config = dict(
    input='log_mel',
    spec_augment=False,
    arch='jasper',
    widths=[96, 144, 208, 320],
    loss='cross_entropy',
    precondition_frequency=16,
    max_precond_dim=1536,
    one_sided=False,
    gradient_centralization=True,
    ema_decay=0.999,
    batch_size=64,
    epochs=21.7,
)
Rows from block 4 of a small sound classifier, named by matrix and row number. Rows with one number belong to one channel. Each number is 200 + 30 x the weight over its row's rms, rounded and kept within 0 to 999. All counts start at 0.
After each channel's rows are labels from the 100 clips, of 14976, where the channel reaches its highest value: "responds to" is what is common among them. Only what is clearly more common there than usual is listed. The data: read English sentences (LibriTTS-R).
# convs0: first width-9 conv (model.blocks.4.convs.0.weight, 144x144x9, each kernel summed), inputs 96-143
# convs1: second width-9 conv (model.blocks.4.convs.1.weight, 144x144x9, transposed, each kernel summed), outputs 96-143

convs0.95,200,221,210,190,186,220,192,201,175,223,255,182,203,227,242,230,153,219,202,251,204,219,162,213,192,169,216,202,208,162,157,218,243,170,184,177,145,255,160,253,249,185,198,222,154,252,231,157
convs1.95,250,166,189,251,180,233,198,201,159,201,194,173,153,220,217,191,176,221,237,225,153,224,165,275,179,154,184,209,190,153,158,135,245,203,243,217,187,231,222,224,197,163,191,233,221,251,227,235
responds to: voice: female

convs0.3,208,207,219,200,187,250,168,234,219,203,179,150,237,212,214,150,199,231,200,230,137,236,164,224,228,229,226,237,233,230,162,204,217,161,214,158,189,267,258,269,244,241,158,196,195,199,216,250
convs1.3,256,196,177,199,198,242,195,178,158,160,194,159,200,231,219,213,236,202,156,257,147,152,190,265,251,209,160,245,175,193,193,212,203,232,216,155,187,160,216,211,119,189,199,249,193,211,180,237
responds to: voice: female

convs0.139,217,220,179,208,173,216,180,265,173,170,183,237,212,160,146,187,199,263,221,208,209,249,187,198,209,208,147,219,194,177,227,178,206,242,174,219,182,205,241,174,142,222,179,176,235,226,217,143
convs1.139,220,151,174,199,214,162,223,176,221,206,220,204,167,137,193,197,152,214,225,231,209,189,190,218,228,124,220,193,240,220,185,202,178,247,175,266,180,191,164,200,189,227,145,175,195,237,161,192
responds to: voice: male

convs0.27,197,198,241,196,195,236,192,210,235,163,218,170,152,221,197,120,196,186,253,234,227,201,160,172,151,155,219,175,198,171,170,242,211,167,191,194,178,220,247,170,143,198,186,171,200,179,162,182
convs1.27,179,140,143,232,195,166,186,257,176,165,141,133,204,194,211,195,201,205,221,215,197,207,138,167,164,170,227,183,203,212,264,271,245,208,273,203,168,178,215,211,159,213,183,246,186,199,224,182
responds to: voice: female

convs0.124,235,143,199,167,200,198,175,216,227,218,139,204,224,229,147,264,207,183,208,210,275,125,236,214,224,189,236,232,191,144,256,225,197,226,224,206,208,193,201,173,208,214,201,138,270,240,201,186
convs1.124,198,229,217,155,181,180,199,160,202,216,219,193,140,195,233,156,218,251,170,114,183,166,172,213,224,180,221,245,159,189,169,177,192,151,224,209,198,240,189,170,192,184,243,238,179,215,245,191
responds to: voice: female

convs0.42,183,253,217,206,131,189,214,218,157,177,191,132,165,217,203,137,194,215,219,158,191,197,198,207,243,154,204,240,216,210,208,187,168,234,131,181,213,234,156,182,196,197,186,176,223,199,191,212
convs1.42,201,208,172,191,157,243,226,163,214,187,219,164,208,221,194,187,181,251,191,157,198,229,201,210,208,246,222,253,177,215,186,178,198,168,290,192,157,175,210,206,176,185,209,203,220,209,184,168
responds to: voice: female

convs0.72,169,201,202,208,200,125,220,203,167,166,215,236,180,236,270,187,211,180,171,200,157,170,161,238,221,250,182,194,226,178,180,228,237,190,151,233,216,259,193,193,203,182,226,208,180,193,186,184
convs1.72,157,196,182,182,197,167,208,264,204,173,222,200,258,187,199,187,213,180,190,229,147,182,198,152,173,206,211,156,225,181,260,210,218,202,172,178,155,210,196,210,203,138,219,170,155,236,232,140
responds to: voice: male

convs0.23,192,232,180,211,217,199,203,185,207,194,247,187,171,279,230,160,245,233,224,237,212,196,169,230,193,172,195,192,183,205,143,226,234,160,196,146,156,236,242,201,239,216,193,194,174,214,152,154
convs1.23,195,130,198,219,203,212,235,247,223,210,235,185,184,173,225,229,196,221,184,179,178,205,216,180,192,194,212,158,222,176,241,224,211,185,178,203,209,183,239,173,225,164,202,279,202,161,225,221
responds to: voice: female

convs0.62,163,217,219,239,198,170,180,214,219,153,200,205,161,166,173,225,218,236,300,247,214,244,215,252,180,222,202,182,207,164,203,181,157,205,158,218,177,184,168,212,218,225,197,210,181,249,219,143
convs1.62,183,161,270,165,214,171,195,243,198,190,199,198,169,220,176,236,214,203,165,228,228,216,168,248,253,150,172,176,205,195,197,212,234,309,199,197,237,206,208,203,229,232,188,195,166,191,188,228
responds to: voice: male

convs0.6,231,159,235,189,192,244,163,212,178,183,197,174,169,159,167,220,223,203,222,244,221,193,244,248,278,182,228,182,196,250,210,136,202,169,202,205,188,238,192,130,219,213,204,214,151,197,205,164
convs1.6,202,180,207,217,177,181,202,177,202,231,221,215,177,202,237,264,169,222,243,181,190,135,226,253,269,216,196,241,177,218,196,227,197,244,173,173,202,180,240,124,219,178,173,236,196,194,191,200
responds to: voice: female

convs0.35,198,240,242,256,170,202,233,219,244,204,265,226,214,189,189,228,256,196,197,139,226,227,214,204,218,165,219,236,182,245,190,179,136,212,195,168,223,211,252,159,193,173,157,242,195,191,236,194
convs1.35,206,191,130,177,198,253,195,202,248,226,130,210,236,205,225,221,114,239,138,216,213,171,211,215,229,222,187,209,206,216,199,148,234,182,174,217,163,203,191,141,196,205,207,184,206,191,192,230
responds to: voice: female

convs0.2,169,156,202,232,154,226,172,187,202,219,204,254,195,145,194,182,218,181,198,201,212,180,167,225,173,212,235,204,178,150,167,216,173,199,179,161,145,228,149,188,259,188,152,219,188,197,237,247
convs1.2,186,216,233,220,230,169,192,229,209,140,148,202,182,231,178,207,234,178,226,205,199,173,221,214,239,203,226,188,211,219,210,249,229,247,150,188,154,177,213,154,238,171,237,231,186,264,222,222
responds to: voice: male

convs0.106,238,153,193,247,158,227,201,196,205,180,212,212,246,215,159,182,196,222,178,184,191,263,214,196,224,187,240,182,226,205,217,166,217,163,196,203,236,168,158,236,176,197,201,153,221,240,214,234
convs1.106,177,212,201,198,202,194,187,234,183,208,260,178,257,187,210,234,202,143,144,236,157,279,138,184,189,218,199,181,240,157,177,182,173,189,230,238,207,220,187,201,242,185,266,169,171,178,190,212
responds to: voice: male

convs0.118,184,203,143,186,162,175,151,197,206,141,189,173,232,178,175,225,168,186,255,167,253,197,220,241,199,179,191,203,176,209,151,195,184,195,180,150,180,216,174,190,222,220,187,179,177,245,128,153
convs1.118,220,192,209,219,132,224,165,194,216,222,130,242,164,227,212,210,192,229,200,191,191,230,213,225,196,218,203,126,228,193,184,180,218,177,240,155,234,150,210,198,225,173,146,210,255,175,215,184
responds to: voice: female

convs0.121,210,217,224,216,200,191,172,173,173,160,167,180,193,245,158,224,182,165,197,205,231,219,182,226,212,233,235,167,183,196,247,214,197,148,235,169,199,258,196,194,201,196,185,262,241,167,184,189
convs1.121,173,204,255,187,255,254,199,224,202,238,296,185,215,216,229,187,231,253,132,213,201,171,131,253,205,194,172,235,216,197,204,238,189,228,236,181,186,222,179,197,229,214,157,151,184,195,184,184
responds to: voice: female

convs0.115,231,160,206,209,212,118,197,193,178,213,163,259,187,187,193,214,181,176,247,244,187,224,216,177,205,197,226,123,210,172,187,207,240,227,239,207,191,146,183,155,233,225,222,192,248,223,238,143
convs1.115,179,221,171,212,230,217,218,188,244,225,187,217,199,237,275,185,169,196,232,198,245,186,188,213,220,260,182,242,225,189,195,212,186,211,169,207,170,236,256,184,201,205,252,219,177,172,157,140
responds to: voice: female

convs0.57,201,200,201,209,221,212,230,216,226,240,216,190,247,210,196,202,210,210,162,163,192,238,185,191,178,193,201,201,205,245,178,242,188,171,147,167,123,225,262,222,193,229,162,236,202,180,191,120
convs1.57,204,213,173,153,211,195,200,224,218,164,157,213,210,198,216,253,184,189,208,183,227,197,179,216,151,227,213,194,215,183,174,197,233,187,266,174,217,225,232,209,198,163,228,225,218,177,234,135
responds to: voice: female

convs0.119,202,185,238,216,213,203,228,200,229,185,224,161,226,118,221,254,176,222,193,211,225,222,215,202,221,210,214,171,192,182,200,212,230,198,197,204,264,204,217,252,194,186,187,204,229,185,190,143
convs1.119,203,205,233,197,204,224,163,142,226,229,191,156,181,219,179,219,253,174,126,162,209,210,216,208,211,170,170,206,216,223,146,206,152,244,258,191,178,169,216,200,168,199,184,86,170,177,189,200
responds to: voice: female; the word "said"

convs0.39,241,137,179,218,230,169,162,234,201,199,254,159,252,216,145,184,121,172,211,177,196,219,200,196,163,186,233,155,226,183,225,155,250,166,159,197,177,249,196,226,177,176,217,174,263,221,202,223
convs1.39,204,226,245,220,218,224,195,165,198,207,240,198,232,195,181,166,194,199,169,219,213,173,164,213,207,257,169,196,175,266,216,202,162,226,206,217,180,188,260,241,185,260,209,217,256,182,174,192
responds to: voice: male

convs0.97,152,203,249,192,222,204,236,147,184,184,143,260,241,279,208,232,210,164,169,213,164,216,204,190,167,186,261,201,189,186,218,220,190,184,228,203,223,155,231,195,185,159,132,157,227,238,171,224
convs1.97,224,263,232,170,148,187,199,200,155,143,210,187,180,157,216,247,228,192,242,204,178,221,237,149,160,197,149,181,216,226,218,182,179,201,198,136,177,214,208,148,206,203,238,225,252,162,222,191
responds to: voice: female

convs0.87,198,228,206,217,191,216,188,225,181,206,196,249,186,160,238,232,168,250,205,239,225,222,178,204,201,183,224,217,135,187,210,184,236,182,233,238,217,204,190,183,213,173,214,217,252,153,161,224
convs1.87,216,173,226,193,179,215,201,185,238,183,153,187,200,175,166,158,171,204,235,217,153,198,97,145,236,181,214,196,183,172,177,202,193,198,175,190,202,215,226,191,155,156,219,215,186,250,203,214
responds to: voice: female; the word "she"

convs0.5,231,263,222,217,200,218,253,209,230,211,198,193,207,201,245,208,218,229,203,200,223,175,269,202,181,205,258,266,202,229,168,185,207,178,163,200,241,236,201,193,228,177,177,174,170,219,206,202
convs1.5,200,152,190,182,148,210,175,160,208,190,201,187,171,204,195,159,187,269,171,180,208,165,234,176,181,186,224,254,175,225,177,235,211,208,214,198,181,202,201,183,174,171,146,212,245,201,193,194
responds to: voice: female

convs0.107,239,158,172,237,216,200,208,222,199,204,171,199,234,189,148,189,185,225,207,174,188,146,172,216,216,175,199,229,238,220,169,210,249,234,158,201,197,220,217,248,205,192,213,131,217,235,206,194
convs1.107,212,219,197,234,184,171,175,188,175,230,226,178,195,164,194,148,247,170,223,217,232,219,276,209,189,187,189,193,241,175,233,213,186,157,223,278,250,210,188,205,228,234,183,172,231,206,222,233
responds to: voice: male

convs0.61,209,182,178,177,212,225,224,241,255,196,201,178,193,171,174,193,227,263,212,233,159,167,153,199,267,168,203,209,199,196,226,256,237,182,136,191,220,222,184,222,190,210,230,136,259,217,201,125
convs1.61,176,195,190,194,184,219,192,167,155,189,199,190,147,193,220,171,195,194,187,221,201,179,196,189,276,189,151,242,226,238,153,230,195,175,236,204,167,236,240,233,209,208,190,170,146,171,206,203
responds to: voice: male

convs0.10,221,265,224,187,188,202,219,142,262,199,242,197,188,189,218,196,184,228,229,182,211,194,199,189,233,177,131,209,184,212,221,233,232,204,227,220,151,178,195,209,182,184,161,252,171,209,242,162
convs1.10,242,210,217,204,180,227,241,176,182,218,195,202,186,155,199,173,142,192,125,263,177,230,200,179,193,217,177,200,226,253,139,214,224,241,200,206,210,165,197,225,226,223,147,129,212,211,221,195
responds to: voice: male

convs0.113,258,157,224,198,249,243,191,183,176,195,256,206,241,184,219,169,192,191,199,169,219,181,271,193,197,249,243,179,242,149,209,184,255,208,210,247,257,203,172,220,170,194,209,168,194,182,224,178
convs1.113,160,172,201,246,135,167,203,166,278,191,153,240,204,225,213,195,259,188,167,234,205,198,178,194,150,226,187,220,159,226,202,215,179,217,163,174,164,200,203,175,159,252,176,185,183,136,160,186
responds to: voice: female

convs0.24,234,143,127,204,212,228,212,199,166,170,187,235,191,193,164,164,161,191,144,221,239,156,205,198,199,213,210,192,187,201,242,210,157,193,245,223,191,136,222,168,251,222,175,173,172,193,186,157
convs1.24,238,254,253,227,173,198,170,225,276,177,208,166,224,171,217,279,225,206,199,180,174,183,229,185,233,177,231,210,174,243,218,224,170,205,197,216,191,170,166,190,174,188,176,185,231,168,197,200
responds to: voice: female

convs0.114,199,183,270,175,282,203,200,154,259,173,178,254,228,197,207,213,230,241,189,205,158,157,198,174,236,243,234,246,223,203,211,196,178,167,239,230,238,233,173,218,202,197,218,196,197,167,165,189
convs1.114,199,135,178,184,212,225,174,162,228,258,203,194,203,218,209,179,242,193,158,213,300,175,203,175,119,221,184,214,227,233,189,161,189,199,187,197,187,193,238,196,169,188,224,175,189,220,178,207
responds to: voice: female

convs0.123,217,105,218,215,197,206,155,190,228,221,207,201,208,196,204,259,189,243,154,150,172,197,154,207,232,191,207,181,289,194,206,218,250,228,172,195,233,177,174,221,191,206,250,230,217,279,213,192
convs1.123,173,233,209,225,169,203,237,254,175,217,213,176,175,203,172,199,172,233,200,196,232,213,141,185,200,195,151,193,165,176,191,213,190,162,221,202,214,231,190,228,159,187,194,161,176,182,223,167
responds to: voice: male

convs0.40,184,257,198,245,200,150,167,199,168,206,148,238,263,167,228,218,146,191,206,225,186,218,209,159,206,223,199,253,175,158,239,178,229,165,199,209,210,238,225,243,227,231,190,227,215,207,228,251
convs1.40,233,170,201,160,188,200,177,148,212,165,196,219,190,207,179,162,124,146,183,167,183,231,171,244,206,149,149,220,208,175,235,186,133,226,220,225,183,191,222,165,174,219,174,210,196,237,171,185
responds to: voice: female

convs0.112,206,208,139,207,189,178,160,179,235,219,186,230,207,197,189,191,226,203,168,196,216,178,157,175,236,185,212,268,224,230,181,193,227,160,184,203,182,236,167,209,194,188,204,175,185,163,189,193
convs1.112,191,179,266,233,268,207,188,202,180,219,212,186,181,260,187,221,236,183,275,232,178,197,189,193,175,165,205,194,187,194,208,203,228,183,130,177,195,187,229,181,198,230,206,128,209,246,156,177
responds to: voice: male

convs0.110,200,232,189,241,187,167,196,194,161,185,125,264,220,175,200,165,196,184,152,247,212,237,248,196,244,251,209,184,245,201,206,188,228,261,230,217,150,213,189,206,218,177,173,203,203,216,241,204
convs1.110,192,174,186,224,178,216,196,129,199,253,168,195,177,232,202,255,166,192,157,214,200,241,160,243,201,165,222,181,190,240,221,146,197,152,196,171,277,166,226,176,191,189,175,180,142,205,145,167
responds to: voice: female

convs0.69,205,254,209,231,224,226,182,257,205,256,152,252,233,173,180,197,203,245,179,192,198,188,170,183,230,212,182,257,189,209,203,233,192,173,231,222,200,175,221,243,210,262,141,260,228,161,201,216
convs1.69,251,192,187,221,228,222,155,138,254,190,212,227,143,171,184,199,165,185,251,163,226,166,190,187,215,232,248,204,192,212,154,161,209,223,180,184,203,146,201,236,187,194,246,193,186,233,164,205
responds to: voice: female

convs0.131,181,248,210,206,218,232,201,173,180,217,167,231,215,135,244,204,182,203,167,188,191,183,205,199,208,239,225,194,149,227,219,194,150,232,256,237,211,179,223,214,167,177,170,174,198,163,227,220
convs1.131,211,181,219,206,183,211,219,171,235,195,212,166,236,195,215,264,183,178,236,200,236,185,228,165,163,237,181,187,235,243,225,212,174,176,233,155,185,208,210,163,141,232,212,145,212,111,165,213
responds to: voice: female

convs0.12,231,171,231,196,160,202,127,173,173,198,202,170,182,198,200,144,173,173,182,154,183,237,267,158,220,191,214,179,245,131,193,187,227,156,210,161,176,241,210,171,209,194,236,233,215,181,184,211
convs1.12,197,209,163,235,209,245,217,208,247,197,201,190,254,213,190,257,189,193,205,205,205,221,211,234,234,213,174,202,180,212,138,194,217,193,202,224,139,144,193,203,148,169,177,226,138,187,208,191
responds to: voice: female

convs0.128,187,171,199,222,214,234,193,158,220,186,246,257,191,239,226,163,243,205,277,186,215,227,162,116,167,217,212,203,179,218,166,184,222,255,237,241,197,237,209,249,190,202,215,202,228,187,220,249
convs1.128,192,225,224,209,198,215,173,193,212,179,143,202,177,196,187,280,243,250,215,194,219,215,192,189,162,212,210,233,187,170,185,268,183,165,196,167,236,197,214,201,230,227,262,196,252,188,236,205
responds to: voice: female

convs0.92,206,188,246,152,232,233,228,162,211,214,219,153,208,283,244,181,225,104,230,167,199,199,212,199,202,236,232,212,196,259,213,159,204,181,165,181,192,209,195,227,193,238,170,181,167,223,176,235
convs1.92,176,251,213,184,222,149,200,237,191,166,177,232,213,186,146,140,256,135,222,202,178,227,201,173,165,192,159,174,234,175,192,204,183,230,215,166,211,245,219,164,202,192,205,203,205,210,172,197
responds to: voice: male

convs0.20,229,220,202,227,203,199,227,204,203,219,126,231,235,155,247,193,183,183,208,214,160,227,194,205,247,218,243,183,250,157,221,167,216,195,203,233,190,248,264,179,235,191,189,183,246,178,275,183
convs1.20,188,185,155,148,129,183,199,202,209,219,185,194,199,193,217,221,179,217,270,240,219,176,222,192,197,230,153,199,207,203,179,189,205,178,157,255,226,208,224,200,217,213,162,235,133,176,221,213
responds to: voice: female

convs0.43,224,149,249,193,216,254,160,189,217,201,179,172,232,218,196,180,173,198,157,204,200,173,209,217,179,178,191,241,208,167,249,179,204,131,235,143,216,231,247,281,210,196,208,190,204,191,210,203
convs1.43,217,265,172,201,207,231,166,167,207,149,248,209,222,213,177,178,225,172,139,199,253,177,206,205,178,149,197,202,208,250,184,245,208,212,247,221,262,200,183,201,202,184,213,245,170,214,200,216
responds to: voice: female

convs0.75,213,194,239,197,194,230,210,223,200,182,198,167,214,218,165,194,215,194,201,191,162,163,280,234,192,229,166,164,148,197,252,176,172,161,241,170,175,130,213,240,222,188,182,228,239,200,198,190
convs1.75,223,207,193,229,197,180,189,162,186,228,220,195,223,174,201,212,198,217,230,246,223,158,237,220,183,214,215,160,229,257,210,205,184,233,214,161,187,140,166,236,229,257,199,213,223,176,184,219
responds to: voice: male

convs0.79,213,216,130,210,167,182,152,210,172,189,199,189,209,182,184,187,188,201,103,178,186,170,208,168,196,204,208,165,259,210,216,221,223,216,169,201,283,204,234,209,229,203,237,210,227,187,201,202
convs1.79,101,184,190,168,206,204,228,156,183,177,207,232,233,201,218,231,184,191,202,182,172,248,151,216,187,193,214,221,175,139,219,142,185,201,203,194,218,159,173,199,221,248,279,168,162,201,225,193
responds to: voice: male

convs0.52,223,149,271,243,216,195,235,267,229,192,219,186,165,230,204,245,187,218,234,196,228,155,158,258,191,212,218,192,214,210,196,176,220,202,218,189,222,199,180,249,202,192,222,252,200,242,198,210
convs1.52,197,196,192,226,171,180,154,175,218,203,240,255,225,218,198,154,261,172,177,202,261,208,225,242,208,188,187,181,235,237,205,170,243,227,171,202,228,184,214,228,186,218,160,190,201,215,256,264
responds to: voice: male

convs0.89,218,188,245,239,177,202,201,186,265,190,223,239,227,212,225,205,218,224,217,176,229,130,229,227,187,216,230,200,214,223,213,218,282,259,190,203,226,229,203,228,180,221,207,199,213,210,158,196
convs1.89,196,235,190,229,184,167,173,222,241,191,185,191,176,197,199,229,208,216,156,191,234,169,302,221,238,186,181,207,195,203,229,217,196,231,170,186,132,135,208,142,148,215,238,209,206,180,249,188
responds to: voice: male

convs0.141,196,183,139,212,157,219,155,149,191,238,214,194,232,183,167,208,192,250,192,213,242,247,226,209,133,193,195,207,174,193,155,147,171,189,165,239,187,204,181,205,181,228,226,219,160,236,189,204
convs1.141,200,186,186,200,198,174,212,225,224,212,138,211,221,246,213,184,238,243,200,210,169,199,217,210,184,115,160,196,209,198,186,216,214,186,203,233,190,229,218,218,232,148,245,179,220,208,201,235
responds to: voice: female

convs0.48,217,197,236,208,209,198,168,191,192,234,195,216,170,198,162,179,175,195,210,270,172,233,197,161,144,170,209,178,157,244,157,193,243,239,185,190,152,190,213,217,204,155,183,199,275,188,192,214
convs1.48,222,179,144,185,203,207,167,190,176,178,134,223,158,181,229,188,157,231,161,171,188,167,186,162,161,101,258,211,206,156,171,201,212,205,196,186,154,224,200,221,152,219,187,229,208,282,169,200
responds to: voice: female

convs0.102,195,190,200,188,207,188,195,209,314,203,208,153,215,167,241,182,179,220,161,207,220,251,177,216,134,210,176,187,201,205,201,195,209,218,206,222,182,207,229,183,219,172,163,134,183,239,193,208
convs1.102,183,210,192,238,237,212,174,127,220,236,157,172,230,195,170,186,211,199,231,204,238,209,201,185,168,227,233,175,252,205,145,208,234,127,154,259,179,224,170,191,262,231,187,244,186,230,195,191
responds to: voice: male

convs0.70,212,157,182,180,176,204,174,181,206,183,194,231,258,170,207,181,241,217,231,249,252,177,220,193,168,227,171,229,218,188,232,192,215,234,192,184,155,221,211,195,172,177,200,192,246,155,206,221
convs1.70,159,190,219,170,189,163,153,236,215,179,169,253,160,233,223,171,182,192,226,191,170,205,181,199,201,192,199,211,183,214,258,229,184,175,153,159,238,234,249,155,202,185,184,230,234,199,183,221
responds to: voice: female

convs0.108,197,254,183,186,188,178,192,184,202,179,146,227,192,247,203,171,218,182,105,233,160,237,217,247,187,198,194,220,184,166,196,238,191,229,221,138,122,225,254,242,228,196,194,204,203,185,179,202
convs1.108,214,234,199,167,203,232,241,214,210,235,207,222,202,102,241,202,155,193,268,161,253,183,177,180,209,198,203,204,212,193,250,222,200,174,243,226,184,206,197,237,228,221,187,252,185,191,176,228
responds to: voice: female

convs0.22,159,210,217,243,202,260,218,187,247,225,199,214,158,195,265,206,186,208,170,215,176,253,235,197,173,201,201,180,178,219,246,143,199,216,186,191,219,157,205,166,170,187,154,185,128,171,246,147
convs1.22,231,173,198,239,183,160,210,209,188,153,194,226,238,177,227,239,157,228,193,193,194,246,142,166,173,197,243,244,155,192,222,201,176,174,246,175,258,190,185,152,227,230,211,158,272,205,149,212
responds to: voice: female

convs0.103,190,205,149,203,222,172,232,146,227,243,164,185,203,209,255,225,218,228,232,196,205,201,230,198,178,191,199,159,177,233,226,171,243,226,153,205,215,225,174,204,195,174,212,165,252,181,239,173
convs1.103,195,276,187,219,203,196,173,217,186,193,224,175,255,223,234,131,190,181,202,246,236,234,231,198,182,236,152,156,244,205,215,174,202,177,200,216,182,210,186,200,175,214,217,191,105,206,213,192
responds to: voice: male

convs0.45,167,196,186,207,166,212,243,208,177,165,183,191,158,158,228,208,184,193,191,251,224,187,227,210,222,177,223,191,205,237,206,166,210,246,160,186,201,184,241,186,206,216,232,194,186,208,203,203
convs1.45,151,200,226,192,169,168,181,217,190,219,257,213,249,220,189,219,227,169,195,199,225,237,218,185,240,198,200,155,236,235,259,206,168,182,251,228,226,163,204,236,235,203,202,208,194,184,154,244
responds to: voice: male

convs0.125,211,189,228,146,151,176,196,187,193,192,172,189,162,166,207,189,250,120,282,227,192,182,188,162,154,181,189,150,203,227,209,169,246,229,207,204,190,192,237,166,257,220,221,207,233,175,234,241
convs1.125,224,185,189,139,157,217,219,234,175,196,195,150,117,229,152,151,235,233,171,176,185,186,203,223,192,186,209,172,210,216,250,182,183,195,193,164,178,237,176,157,222,186,223,201,143,216,182,188
responds to: voice: female